config.toml
decoder_width = 256
decoder_norm_position = "pre"
decoder_tie_embeddings = true
decay_fraction = 0.3
Rows from block 3 of the audio encoder of a small encoder-decoder audio transcriber, named by matrix and row number. Rows with one number belong to one neuron. Each number is 128 + 24 x the weight over its row's rms, rounded and kept within 0 to 255. All counts start at 0.
After each neuron's rows are labels from the 100 clips, of 14976, where the neuron reaches its largest size: "top examples" is what is common among them; "loudest" is the band of the loudest frequency at the time of the peak. Only what is clearly more common there than usual is listed. The data: short read English sentences (LibriTTS-R).
# u: gMLP up (value half) (encoder.blocks.3.mixer.u.weight, 192x192), inputs 0-95
# v: gMLP up (gate half) (encoder.blocks.3.mixer.v.weight, 192x192), inputs 0-95
# out: gMLP down (encoder.blocks.3.mixer.out.weight, 192x192, transposed), outputs 0-95

u.11 [128 147 150 112 104 156 123 146 160 107 128 130 122 149 141 109 125 121 148 109 122 139 164 105 104 116 116 123 117 125 128 162 165 151 129 147 143 140 153 110 124 116 163 142 135 109 107 154 191 168 134 136  84 113 106 110 131 136 118 155 120 153 108 131  79  91 127 116 138 120 122 114  85 122  80 132 126 151 131 122 151 105  99 118 130 107 127 137 150  80 124 101 144  83 143 139]
v.11 [140 155 121  98 128 121 111 122 136 105 171 130 146 133 149 114 139 134  92 121  94 141 136 114  78 102 112 127 129 140 155 134 164  92 110 157 124 160 116 142 124 124 140 153 142  82 144 108 145 132 114 128  72 176 167 110 160 119 116 106 132 127 126 140 113 116 119 116 107 139 155 120 130 135 115 117 112 151 138 129 145 153 111 114  75 151 158 113 113 129 112 161 123  64 115 105]
out.11 [112  90 177 121 144 130 135 114 128 154 121  99 160 148 156 117 142 147 129 162 103 128 135 119  95 154 130 131  87 142 154 172 162 117 125 128 121 121 112  97 123 119 162  89 111 153 159 121 153 147 106 153 100 141 136 113 144 111 147 129 171 120 155 123 137 126 186 135 126 106 164 104 114 109  97 136 102 105 167 117 138 100  95 139 146 122 127 135 107 159 120 118  98  79  98 122]
top examples: the word "she"; the word "said"
loudest: 250 to 500 Hz

u.154 [105 170 110 130 143 154 107 145  89 111 118 143 124 127 142 140 132 137 136 138 141 120 109 113 101 127 105  90 147 132 112 143 151 114 118 194 101 109  72 175 111 139 120  86 124 151 119 138 137  99 133 124 126 113 162 140 133 106 176  95 154 139  91 142 133  99 113 122 154 168  92 127 149 131 132 145 114 117 135 123 124 108 166  97 139 169 129 130 103 149 114 123  87 115  93 165]
v.154 [119 125 150 125 118  87 134  88 127 152 123  96 167 139  95 104 105 131  92 105 177 123 110 132 102 116 135 120 130 100 126 132 144 140 120  97 104 154 130 142 150 128 145 140  92  94 117 156 152 111  76 153 162 127 130 136 110 125 101 138 102 117 110  78 115 149 136 151 110 134 136 128 143 134 147 101 144 103 134 138  95 142  95 134 128 134 109 113 147 136 131 151 124 112 153 105]
out.154 [163 115 119 138 147 153 133 166 105 135 125 126 158 135  92 149 124 104 120 117 107 122 146 140 169 154 140 153 148 115 148 148 130 124 113 183 131 109 148 135 114 110 125 143 109 180  96 132 120 123 134 105 103 125 119 129 152 137  59  89 141 127 160 131 151 113 117 132 145 133 176 157 142 117 132 131 122  99 159 105 119 161 141 107 130  92 166 139 120 159 135 132 157 127 158 111]
top examples: the word "was"
loudest: 250 to 500 Hz

u.35 [163 126 156 107 137 104 149 141 129  96 115 126 155 137 160 141 146  89 117 190 123 143  94 141 137 105 149 158 153 146 146 142 151 162 127 110 166 107 130 119 140 143 167 110 147  72 144 141 106 126 156 166 118 160 152 131 153 122 171 126 128 117 125 105 148 148 140 123 112 147 110 149 125  79 116 159 114 115 100 116 138 121 104 139 117  80 107 113 140 121 145 184 135 164  92 141]
v.35 [104 170 163 114 120 153 115 106 117 103 110 133 104  79 126 152 115 173 137 114 119 114 135 141 118 134 144 118 176 128 100 162 117  96 131 125 118 117 140 137 135  90 142 108 160 130 127 151 108 122 145 117  92  96 123 144  99 141 173 157 122 139 154  68 141 111 182 115 136 158 172 148 187 155 126 107 132 138 161 104 153 119 108 167 103 120 164 173 156 115 126 123 109 136 110 108]
out.35 [147 110 201 158 167 181 128 109  81  68 130 116 120 142 123 114 150 116 119 165  85 138 149 136 101  96 159 149 156 148 124 163 131 153 118 118 136  99 187 151 200 182 149 150 121 128 165 149  79 130 144  98 119 170 118 102  90 150 123 126 121  87 102 111 107 105 104 113 145 146 115 149 114 114 116 125 135 117 131 129  99 108 145 123 119 131 115 151 135 147 134 111 162 145 154 125]
top examples: the word "but"
loudest: 250 to 500 Hz

u.185 [138 126 137 140 131 118 121 125 121 159 178 147 139 165  93 213 125  92 169 129 163 161 164 139 108 129 126 163  72  77 133 125  88 147 135 128 149 133 137 149 127 144 121 126 128 132 125 136 120 116 128 129 145 118 108 139 156 114 134 148 113 128 111 150 117 105 113 156 140 107 139 152 119 118 145 100 127  95  97  91 128 103 152  90  98 136 139 108 130 106 123 126 171 119  96  86]
v.185 [106 116  98 164 110 153 179 116 137 143 128 106 125 129 141 131 127 108 114 181 116 139 134 119 124 152 156 148  89 135 111 162 139 137 125 130 141 110 143 101 129  91 130 134 174  95 141 159  97 100 134 120 157 132 148 142 114  96 111 116 109 153  95 139 131  99 132 136 128  82 143 120 143 127  94 117 127  86  98  88 112 136 123 134 131 146 111 107 135 148 147 133 171 115 129 132]
out.185 [149  94 120 148 135 127 131 138  97 171 157 129 144 151 159 149 140 110 136 128 123  77 143  96 136 130 148 120 101 148 105 152 134 126 148 136 112 146 166  62 137 144 128 132 128 185 108 103 112  95 106 163 139 157 141 113 115 102 144 166  88 119 111 166  83 128 194 146 158 141 138 139 109 111 103 131 145 140 100 115 105 139 111 117 136 143 123 136 144 105 151 174 134 129 159  98]
top examples: the word "more"
loudest: 250 to 500 Hz; 500 to 1000 Hz

u.116 [117  77 132 150 154 135 114 122 124 143 103  89 159 138 127 142 126 118 139 148 162  86 140  88 144 142 114 133 124  84  90 138 146 112 115 143 109 111  85 164 122 106 102 120 126 113  67 136 112 144 125 116 111 132  79 102 122 164 108 143  95 124 106 133 112 110 117 104 108 127 152 122 120 118 185 108 159 109 130 122  67 141 143 135 121 110  92 148 152  96 136 109 119 122  91  86]
v.116 [121 173 151 138 132 137 137 137 146 116 121 156  99 134 127 101 109 104 153 106 106 112 155 105 133 118 133 132 127 117 155 164 121 107 100 130 101 132 150 147 140 164 149 167 163 132  99 167 117 127  69 109 106 156 143 112 116  91 118 177 164 107 168 127 139 128 113 147  95 121 143 148  91  97 147 110 142 125 110 146 117 121  48 125 170  93 130 137 115 122 141 123 108 114 128 142]
out.116 [126 116 102 116 104 136 101 134 126  89 131  95  92 114 159 151 165 189 115 140  53 158 147 114 140 145 147 152 154 141 119 108 144 139 103 137 148  92 147 139 122 117 171 113 138 103 104 135 135  75 112 108 118 104 137 137  84 108  90 119 135 140 129 162 134 106 134 145 116 166 183 126 128 165 139 119 127 147  94 105 172 141 125 111 138 136 125 132 118 135 134 137 113 146 135 175]
top examples: the word "he"
loudest: 250 to 500 Hz

u.127 [148 153 101 129 145 138 122 151 124 108 114 120  77 109 125 134  90 139 115 154  65 118  97 133 133 129 177 103 126 109 153 158 134 127  66  97 117 136 114 134 103 182 122 141 151 108 132  91 166 140  81 108  97 130 119 114 122 163 103 126 150 121 127 105 144  90 139  96 124 101 104 171 169 140 134 124 107 107 116  99 135 138 129 136 108 112 129 169  86  91  94 124 157 118 129 121]
v.127 [158 122 162 148 139 133 155 130 112 106 113 127 113  90 104 134 148  94 120 138  93  98 143 140 103 156  96  53  88 149 122 130 103 134 131 159 125 130  95 104  89 152 127 136 169 123 163 153 173  97 138 148 153 153 133 110 105 143 121 162 143 141 116 167 110 164 140 107  63  93 134 141  96 114 129  95 147 133 132 138 157 174 102 138  70 111 119 119 147 147  62 135 142 135 123 124]
out.127 [157 110 157 134 146  83  82 156 106 126 107 120 118  92 176 145 140  78 160 134 118 139 109 116 166  79 151 141 115 126 118 112 160 123 194  97 144 108 141 122 136 135 128  99 154 153 135 130 140 100 130 156 134 118 128 130 161  96 124 131 146 119 156 135 116 118 114 130 170 132 131 123 157 151 118 106 170 167 152 139 110 125 114 171 111  92  95 167  99 122 112  99 111  96 141 118]
top examples: voice: male
loudest: 250 to 500 Hz

u.13 [144 119 121 132 109 103 139 106 136  90 128 130 118 149 140 102 179 122 128 124 101 126 131 148 178 152 117  95 130  89 125 165 122 135  98 115 123 135 121 132 110 127 145 105 128 114  69 121 119 132  95 134 120 118 123 104 106 100  86 187 103 115 100 163  88 127 117  91 125 165 131 110 108 131 131  72 125  94 140 114  99 121 127 157 135 139 131 161 119 105 123 137 153 128 132 110]
v.13 [128 112 109 133 138 147 150 128 127 149 153 123 126 144 108 157 139 143 110  87 157 124  94 118 112 130 151 130 153 162  89 102 114 112 100 142 126 130 149 138 128 108 138 122 144 131 110 113 109  99 100 145 102 146 114 131 121 141 126 128 152 142  96 170  61 147  59 144 109 121  96 141 119 192 156 108  86  59 123  93 109 101 124 139 133 144 137 111 141 145  83 128 176 158 193 132]
out.13 [114 140 148 118  97 168  90 130 135  96 160 161 136 124 141 118 164 162 139 113 125 126  83 177 172 109 106 141 176  65 127 123 156  89 130 150 131 138 124  97 170 160 151 150  97  92 136 148 124  98 102 131 120 137 158 118 157 139 102 119 110 113 135 162 115 126 122 120 123 116 153 106 131 127 171 122 107 111 141 101  86 108 182 119 110 148 123 121 144 109 118 143 124 140 107 146]
top examples: the word "you"
loudest: 250 to 500 Hz

u.175 [ 91 109 111 173 149 123 135 125 162 136  64 140 130 167 139 128 136  95 101 127 131 162  80 131 151  99 142 149 138 135 192 102 100 156 162  81 143 154 119 146 148 105 122 156 111 119  96 111  95 125 130 112 131 122 111 121 135 145 141 146 116 159 111 102 174  99  97 136 139 144  90 140  98 132 131 119 111 132  96 159 118 124 104 141 115 111 150 106 169 151 143 165  85 157 110 120]
v.175 [139  86 144 122 141 131 112  99 149 128 137  93 103 172 148  90 140 144 103 123 124 126  81 106 146  99 122  92 117 124 122 164 131 125 150 106 112 122 129 117 139 156 137 176 118 100 140 109 110 122 153 145 146 172 126 102 132 128  84 143  42 108 137  93 139  99 169 141 137 118  91 136 167 130 141 124 134 141 124 134  97 112  87 116 128 111 166 130 151 170 163 166 134 136 125 126]
out.175 [111 149 100 114 172 136 122 123 172  95 134 127 132 126  99 134  91 156 114 133  68 103 133 130 124 170 147 175 141 125 105 111 140 128 124 114 146 159 120 140 149 105 135 116 147 148 121  86 100 149 130  92 124 164 130  97 108 138  82 189  65 115 114 150 159 123 168  94 120 123 136 158 101 141 114 135 169 107 136 132 136 198 142  97  93 120 113 159 144 150 103 169 140 118 147 128]
top examples: voice: male; the word "i"
loudest: 500 to 1000 Hz

u.191 [174 121 109 115 136 129 125 129 132 139 126 110 120 123 156 145 152 120 139 144 116 165 176 111 141 116 114 120 153 149 138 153 156 179 131 107 138 145 143 121 162 109 143 163 168 137 183 102 133 132 158 157 154 143 138 125 117 117 128 164  93 108  92  70 136  92 154 127 104  82 127 118 158 135 132 126  79 115 141 141 105 103 139 125 142 109 157  99 136 114 161  91 164  94 131 115]
v.191 [126 149 170 146 121 121 136 142 114 141 163 140 132  69  68 138 120 116 146 149 128 134 118 106 130  91 105  99 134 130 142 136 107 122  90 170 107 133 130 171 142 128 110 124  92 139 122 125 128 121 123  98 105  90 124 122 143 115 114 149 107 138 119 103 169 130 137  70 132 162 129 144 153 120 119  99 154  97 139  95 107 153 125 149 117  85 117 146 151 132 131 141 105 145 150 120]
out.191 [141 122 167 100 142 151 125  68 127 173 116 144 115 133 120 133 123  93 112 119 147 136 117 118 147 100 170 133 103 108 162 121 166 156 110 154 104  94 107 129 138 120 110 123  80 113 131  94 107 162  91 143 172 154 159 124  84 144 116 129 154 177 108 127 118  92 161  90 160  89 159 127 123 126 143 117 146 137 135 158 135 172 122 133  75  85 122 110 174 176 129 134 105 108 128 123]
top examples: the word "what"
loudest: 250 to 500 Hz

u.151 [135 146 112 134  94 148 126 130 123 107 116 137 116  96 134 132 127 120  94 126 120  91  90  91 142 100  85 103 111  96 153 127 150 116  99 112 131 130 111 146 107 141 158 126 146 106  60  84  99 130 129 135 125 109 132 127 148 142 102 108 133  78 124 210 129 130 120  78 118  98 114  91 117 149 123 133 126 100 138 113 126 116 137 122 142 126 120 140 119  98 163 167 192 114 119 169]
v.151 [142  80 144 126 116 147  96 135 138 103 168  88 152  77 109 136 151 125 138 124 119 138 118 149 128 167 118 110 145 140 154 137 140 105 148  82 143 137  81 146 166 115 158 113  74 122  90 145 105 126 107 117  97 143 141 133 152 154 121 111 134  95 188 138 140 134 123 127 124 106  78 200 127  93 139 125 120  94 152 111 127 118 157 103 121 165 106 154 108 128 124 117 118 147 130 110]
out.151 [122 107  90 133 101 144 137 105 107  58 149 134 122 169 113 164 152 152 117  94  97  88  91  93 131  93 112 143  90 128 129 115 156 124 102 132 157 132 122 108 149 183 156 112 135 165 121 171 122 128 187 127 100 128 130 105  98 118 159 102 129  78 122 121 128 111 143  80 148 130 118 153 122 144 151  97 148  97 115 115 133 171 118 111  95 138 129 127 150 158 143 143 159 110 165 156]
top examples: the word "you"; the word "he"
loudest: 250 to 500 Hz

u.152 [134 164 124  99 105 111 134 128 145 146 108 120 101 149 108 183 115  94 185 115 117 140 154 112 108 190 108 129 121  89 165 153 118 185 128  69 130 154 164 152 109 138 156 123 163 172 145  82 148 130 120 139 117 134  87 128 152 119 145 129 147 106 142  79 123 162 156 164  80 133  92 123  92 131 149 119 130 104 127 143 172 146 146  96 143 133 156 151  98 160 131 141 163 124 145 115]
v.152 [118 130 112  97 137 176 108 117 103 114 116 121 130 153 151 160 109 101 154  85 117 133 126 122 136 122 127 108 109 134  90 109 124 118 163 103 150  87 176 156 151 100 137 116 103 136 108 120 142 164 125 140 152 164  98  91 139 128 142 125 137 129 107 114  67 150 141 107 131 102 130 140 130  86 132 121 113 118 153 171 147 149  88 142 130 112 114  83 156 146 150 108  95 135 154  80]
out.152 [126 108 114 126 128  98 109 135 140 124 119 131 144  72 134 147 115 166 174 103 140  93 112 179 131 110 141 178 115 132 108 153 108 140 148 154 141 113 149 108  99 134 153 126 100 123 123 109 124 158 101 163 121 125 116 128 114 148 126 126 112  80 116 160 166 131 156 169 112 138 124 158  69 128 121 130 132  99  94 138 159 133 116 122 104 135 144 164 154 170 159 158 139 129  94 113]
top examples: the word "i"
loudest: 500 to 1000 Hz

u.163 [157 104 126 118 118 100 143 118 125 134 121 108 100 166 135 147 121  73 118 147 124 109 135 137 135 112 115 132 128 116 108 110 113  97 169 148 117 119 148 128 136 168 100 122 144 116 149 122 121 107 139 102 142 115 115 121 140 132  89 155 130 172 132  80 114 134  93 150 143 151 142 104 109 161 136 149 144 106 144 119 120 124 119  88 167 103 118 122 128 149 168 179  85 105 108  79]
v.163 [117 118 135 182 113 114 143  85 130  92 110  80 174 123 154 111 142 100  91 158 142 131 136 192  96 110 160 112 155 108 141 118 150 119 116 135  91 129 166 130 146 123 108 142 108 137 123 113 126  72 118 131 127 118 142 121 107 106 118 131 126 145 111  93 105 177 122 147 118 121 163 129 120 132 112  73 124 133 121  69 124 143 125 169 104 107 124  98 173  85 138 117 115 165 116 116]
out.163 [135 151 160  81 118  76 140 135 124 146 153 147 136 128 145 142 126  76 121 110 143 124 128 154 138 122 145 136 155 105 137 147 135 145 150  99 119 165 133 106 122 152 111 128  96 116 142 123 120 145 134 101 111  96 127 148 166 165  85  91  99 150 104 117 136 165 132 107 137  96  81 121 119 104  95 115 148 105 138 147 120 110 139 164 124 195 162 136 179  82 115 107  71 169 128  99]
top examples: the word "about"
loudest: 500 to 1000 Hz

u.42 [134 158 158 122 101 142 140 143 165 141 111  87  87 115 160 120 111 155 129 119 141 103 134 118 116 123 165 101 150 120 124 168  72 160 116 123 137  88 119 149 167 113 123  83 146 145 120 137 140 115 156 127 128 100 129 139 128  80 145 169 157 152 147 113 138 109  99 113 124  93 163 132  93 113 117 162 119 111 132 140 108 140 160 137  90 120 135 172 117 133  80 158 143  99 137  93]
v.42 [118 107  84 120 128 136 151 120 145 111 119 171 120  97 133 124 140 171 127 174 127 151 174 109 126 208 148  87 112 174 137 126 123 103 135 150 104 118 107 113 106 132 132 103 138 104 111 113 177  97 117  86 131 113 133 114 112 135 112  99 133 129  89 138 117 127 152 127 104 134 160  91 158  95 140 129 122 148 118 102 155 138 142  94 105 102 105 137 140 198 161 148 123 115 138 126]
out.42 [149 127 122 105  97 129  86 116 179 113 113 147 161 159 122 128 157 109 166 160 126 143 123 105 144 155 132 136 102 136 122 154 159 137 127 127 135 129 142  90  84 119 160 149 164 166 174 119  77 131 122 124 122 114 139 132  90 141 146 145 116 106  86 139 133 115 145 113 138 102  99 119 156 122 146 124 162 121 109 156 172 112 117 177 130 106  90 120 130 126 127 148 167 142 138 145]
top examples: the word "to"; the word "do"
loudest: 250 to 500 Hz

u.133 [113 121 149  57  64 160 121 135 107 149 137 126  92 168 124 165 142 171 100 147 161 141 115 125 114 116 133  79  80 109 131 110 129 122 101 150 143 127 174  92 124 120 135 119 164 149 123 151 135 134  99 105  82 108 129  93 134 120 104 146  86 118 111 143 118 122  96 163 150 162 150 106  85  81 109 146 131 122 106 139 108 138 158 116 122 136 144 120 147 130 124 133 110 129 131 135]
v.133 [122 151  89 116 151 105 166 105 122 126 127 149 152 167 169 152 153 139 135 124 120  84  87 114  91 173 120 106  91 134 146 135 107  95 132 173 116 127 163 136 132 176 148 136 160 143 148 130 142 105 100  95 163 139 138 116 160 152  90 129 147 144 170  93 103 122 100 115 103 137 109 181 102 126 147 119 114 101 147 159 114 139 130  98 117 137 110 103 136 124  87 135 132 141 103 132]
out.133 [124 111 132 179 177 112 118 111 176 146 121  73 143 124 129 161  84 102 176 108 151 140  90 158  94 101 169 123 109 109  93  96 158 129 146 165 119 129 116 171  94 119  91 145 142 105  92  47 114 133 121 157 100 109 123 131 130 138  84 115 108 127 136 115 110 114 118 164  89 116 164 116 105 141 119 124 148 138 173 120 118 147 145 103 136 157 107 138 151  96  95 124 159 102 145 140]
top examples: the word "you"
loudest: 250 to 500 Hz

u.188 [141 136 123 119  93 137 127 101 142  96 135 143 160  82 100 191 186  80 140 175 140 121 150 107 106 160 146 126 138 121 128 119 135 135 122 132 152 141 157 136 140 113 148 127  88 146 106 114 147 139  92 116 142 121 148 136 150  96 125 128 121 153 113 155 119  97 124 116 135 113 140 153 101 137 128 116 105 115 128  88 143 103 111 171 125 169 163 173 120 160 152 138 134 124  88 104]
v.188 [ 79 145 150 147 164  86 125 115 109 154 113 120 116 109 136 153  82 159 104 128 147 141 133 145 134 149 125 110 164 112 120 116 159 103 151 110  99 123  88  83 148 133 149 101 135 156  94 155 167 115  86 117  85 125 158 118 139 141 148 129 162 139 114 172 121 149 139 137 129 149 136 108 122 116 140 134 208 128 153 160 154  94 135 127 167 130 137 153 105 115  80 134 158 122 177 142]
out.188 [ 90 124  98 101 145 105 156 173 127 109 142 152 130 114 111 130 108 142 107 161 118 137 142 113 138 113 112 154 160 128 131 159 155  66 144 123 138 119 152 117 106 129 177 150  76  79 105 136 149 109 141 122 167 135 134 162 145  89 135  88 175 133 121 114 141 109 179 145 153 141 123 105 133 137 165 151 105 132 123 147 132 168 121 111 128 123 123 134 125 147 152 179 152 146 189 132]
top examples: the word "be"
loudest: 250 to 500 Hz

u.38 [140 133 130 165 169 144 119 123  86 142 150 116 139 152 146 159 137 103 117 109  76 133 107 135 118 146 131 104 111 130 119 110 110 119 120 144 172 151 135 148  89 131 131 105 125 102 125 130 135 113 133 102 188  89 110 139 140 173 111 114 137 137  94  99 140 136 113  90 109 110 129  93 129 149 139 148 114 179 127 130 156 139  95 156 144 110 115 104 139 120 135 119 159 120 112 102]
v.38 [141 175 116 153 103  98 126 168  86 109 116 129 156  81 166 140 155 120  99 120  92 135 152 108 102  86 146 110 170 114 129 112  99 106 140 134 118 174 118 158 128 144 149  97 112 150  89 140 132  90 137 161 137 155 123 143 189 145  91 118 112 119  99 117 148 100 121 130 138 140 192 139 100 125 127 149 167 138 100 146 161 117 134  96  92 120 115 139 135 139 151 120 103 117 123 135]
out.38 [132 140 142 148 188 131  94 146 153 103  84  74 139 130 174 116 127 132 125 153 163 130 147 124  99 145 143 148 139 131 104 109 148 102 122 124  91 141 121 100 138 141 110 139 106 139  91  95 142  86 108 150 120 124 128 142 188 126  92 120 145 140 107  93 100 106 109 144 136 151 131 142  86  81  61 128 133  94 114 102 126 148 138 157  74 148 109 149 128  95 144 162  87 139 163 132]
top examples: the word "was"; the word "the"
loudest: 4000 to 8000 Hz

u.161 [164 125 143 109  96 112 119 157 116 104 116  95 145 121 101 134 170  95 105 136 110 115  96 152 162 154 102 115 119 137 146 138 135 123  84 108 108 137 136 109  93 141 123 155 148 128 124 165  76 138 112  71  95 147 116 135 142 136 128 143 180 115 171 135 136  93 159 147 179 110 144  73 107 144 109 131  80 139 126 134 165  99 118 144  98  86 118 176 108 105 135 152 114 130 144 119]
v.161 [132 133 149 114 113 105 111 131 108 161 169 105  87 118 114 147  99 135 153 149 117 138 135 115 120 145 101 142 160 124 148  87 126 131 164 109 134 134 144 145 154  96 147 144 108 118 126 156 106 141 168  98 171 157 164 171 120 105 147 139 116  92 163 146 168 146 117 107  90 115 146 104 123 160 117 128 160 134 113 109 139  95 146 137  84 139 117  91 114 170  71 105 151 122 123 127]
out.161 [113 140 154  95 121 148  88 145  90 133 170 119  81 157 110 152 113 126 137 136 138 160 117 146 148 137  93 120  78 125 144 116 105 130 118 122 113 137 150 154 110 162 135 164 190 130 108 129  98 154 112 152 128 155 158  85 133 155 106 159 135 132 134 147 114 151  76 115 153 149 151 152 145 166 116 126 132 104 103 104 137 174 142  94 118 124 146 125  94  89 108 155 140 120 158 169]
top examples: the word "he"
loudest: 250 to 500 Hz

u.143 [111  81 146 157 126 141 127 139  90 162 166 146 172 113 126 139 107 141 130 124 121  85 112 138 131 115  81 159 104 133 115 137 128 142 140 139 124 143 137 142 100 142  87 141 154 178 158 149 144 113 131 149 103  91 127 131 183 128 119  96 106 125 116 160  79 126 130 124 208 128 150 133 106  95 137 111 130 154 111 119 134 155 131 106 157 125 167 116 150 140 127 166 158 141 107 152]
v.143 [117 133 143 161 134 172 119 154  83 118 103 145 118 173 136 133 117 145 111 129 127 132  98 178 112 136 102 167 173 117 149 124 168  87 155 126 173 120 125 125 103  88 124 162  92 130 136 155 119 108 112 146  51  93 111  93 136 105 136 125 109 130  81 159 125 108  85 114 129 110 136 164 165 130 119 153 131 148 109 149  98 113 120  97  99 153 128 108 149 123 102 145  88 179 132 117]
out.143 [144 151 100 130 131 112 116  98 144 141  99 138  87 125 125 127 127 130 152 123 129 109 176 139 114 115 140 149  94 154 127 166 139 137 139 103 135 130 132 162 172 106 132  88 145 115 143 131 139 121 152 129 132 122 149 121 163 111 101 130 109 128  75 128 119 119  79 129 156 119 128 175 175 102  79  95 126 133  66 146 120 113 160 100 122 147 141 100 109 121 106 143  99 148  81 161]
top examples: the word "now"
loudest: 500 to 1000 Hz

u.17 [103 150 126 174 102 116 178 142 113 153 137 137 105 181 137 139 127 151  86 140 145 157 141 124 136 151 100  82 115 141 160 104 128 125 171  82 128  99 102 121 116 133 135 112 106  70 106 135 160 170 143 151 187 145 129 144 135 137 122 105 170 129 123 154 154 107 144 138 145 135 144 127 143 160 169 181 139 107 108 133 156 113 145 176 105 147 153 141 129 153 157 168 134 137 116 124]
v.17 [162 139 126 131 125  97 111  80  97 147 144 105 158 141 135 149 176 138 117 123  98 153 120 129 134 129 127 154 125  85 148 110 140 135  91 168 130  91 148 156 174 134 120  92 131 126  97  99 156 163 115 154 152 147 124 106 117 128 104 109 108 115 159 150 122 139 146 147  89 133 172 147  81 124 143 122 158 128 145 134 152 145 127 122  90 101 128 126 158  90 128  93 151 131 143  85]
out.17 [131  97 120 132  99 118 119 116 112 168 145 128 137  94 136 107 132 137 133 145 126 135 126  87 100  88 140 150 108 134  85 127 144 104 139 132 134 146 156 138 158  86  84 132 150 131 107 103 150 141 173 145 105 134 106 112 127 130 130 126  93 146  90 114 167 122  85 104 146 128 131 134  67  91  99 108 153 110 121 138 130 153 122 112 136  93 135  89 145 116 146 104 148  61 129 108]
top examples: the word "he"; the word "said"
loudest: 4000 to 8000 Hz

u.121 [123 124 136 124  94  94 110 133 150 147 134 134 130 163 160 130  93 112 128 110  97 158 137 108 145 136 197 145 120 173 139 148 150 112 109 119 138 126 132 176 121 115 152 118  92 122 127 134 104 146 101 137 117 103 138 107 111  97  96  88 111 115 124 126 136 129 109 121 116 167 139  89 110 127 110  87 118 127 159 112  89 143 107 161 120 172 110 104 130 156 117 137 101 147 104 162]
v.121 [122 145 147 130 118 158 183 115 144 132 143 130 104 141 146 127 116 179 157 119 177 151 171 185 117 104 119 125 156 114 125 130 134 133 125 109 126 174 142  81 131 107 121 129 124 133 164 123 141 144 160 112 153 137 133 147 133 100 119  93 116  99 151 175 142 103 141  94  90 150 115 146 113 104 154 114 163 119 133 107 148 143 172 119 129 134 154 112 116 108 110 115 156 146 157 110]
out.121 [160 116 131 140 138 112 111 120 169 125 164 104 144 145 113  80 153 145 134  90  69 132 114 127 132 163 133 136  81 108 142 149 103 181 156 113 136 158  98 158  91 124 123 125 124 126 137 135 129 125 105 113 127 146 137 134 120  98 100 128 153 132 137 186 134 111 184  72 131 120 139 136  89 152 143  70 108 135 174 142 102 157 120 152 144 128 132 142 147 176 163  67 132 164 137 104]
top examples: the word "she"
loudest: 250 to 500 Hz

u.77 [142 120 125 137 126 100 147 118 131 137 132 151 108 140 106 135 178 124 141  93  94 102 167 193 141 125 151 147 162 161 139 182 156 121 105 111  98  96  93 133  99 110 130 148 130 133  86 106 165  86 119 117 141 119 133 107 110  81 157 116 113 150 118 159 146 105 131 137 141 163 160 104 139 122 173 128 128 130 123 125 120 128 110 127 144 116 151 146 150 132 148 133 163  97 103 113]
v.77 [ 92 104 125 148 129  92 119 163 106 131 128 125 142  98 146 149 113 139 147  91 121 113 133 124 169 176 138 125 144 174 142 107 155 144  95 141 145 117 122 100 127 152 133 103 115 155 123 141 139 163  68 105 184 133 129 138 163 193 115 128 101 133  78 117 105 166 173 104 134 131 139  94 133 175 115 132 133 189 136 128 153 138 115 132 144 129 118 121 140 129 133 151 109 138 119 113]
out.77 [161  67 116 103 126 148 115 198 124  85 135 121 161 150 110 143 139 176 103 138  85 149 107 123 130 130 149 117 140 136 125 143 132 119 134 110 148 155 112  84 152  84 120 133 117 138 130 159 214 128 155  99 149 109 110 142 110 124 124  94 129  95  77 120 154 150 158 127 123 155 138 170 133 155 146 140 136 172 120 148 172 102 135 173 144 158 145 126 158  84 146 120 141 101 147 171]
top examples: the word "to"; the word "do"; the word "be"
loudest: 250 to 500 Hz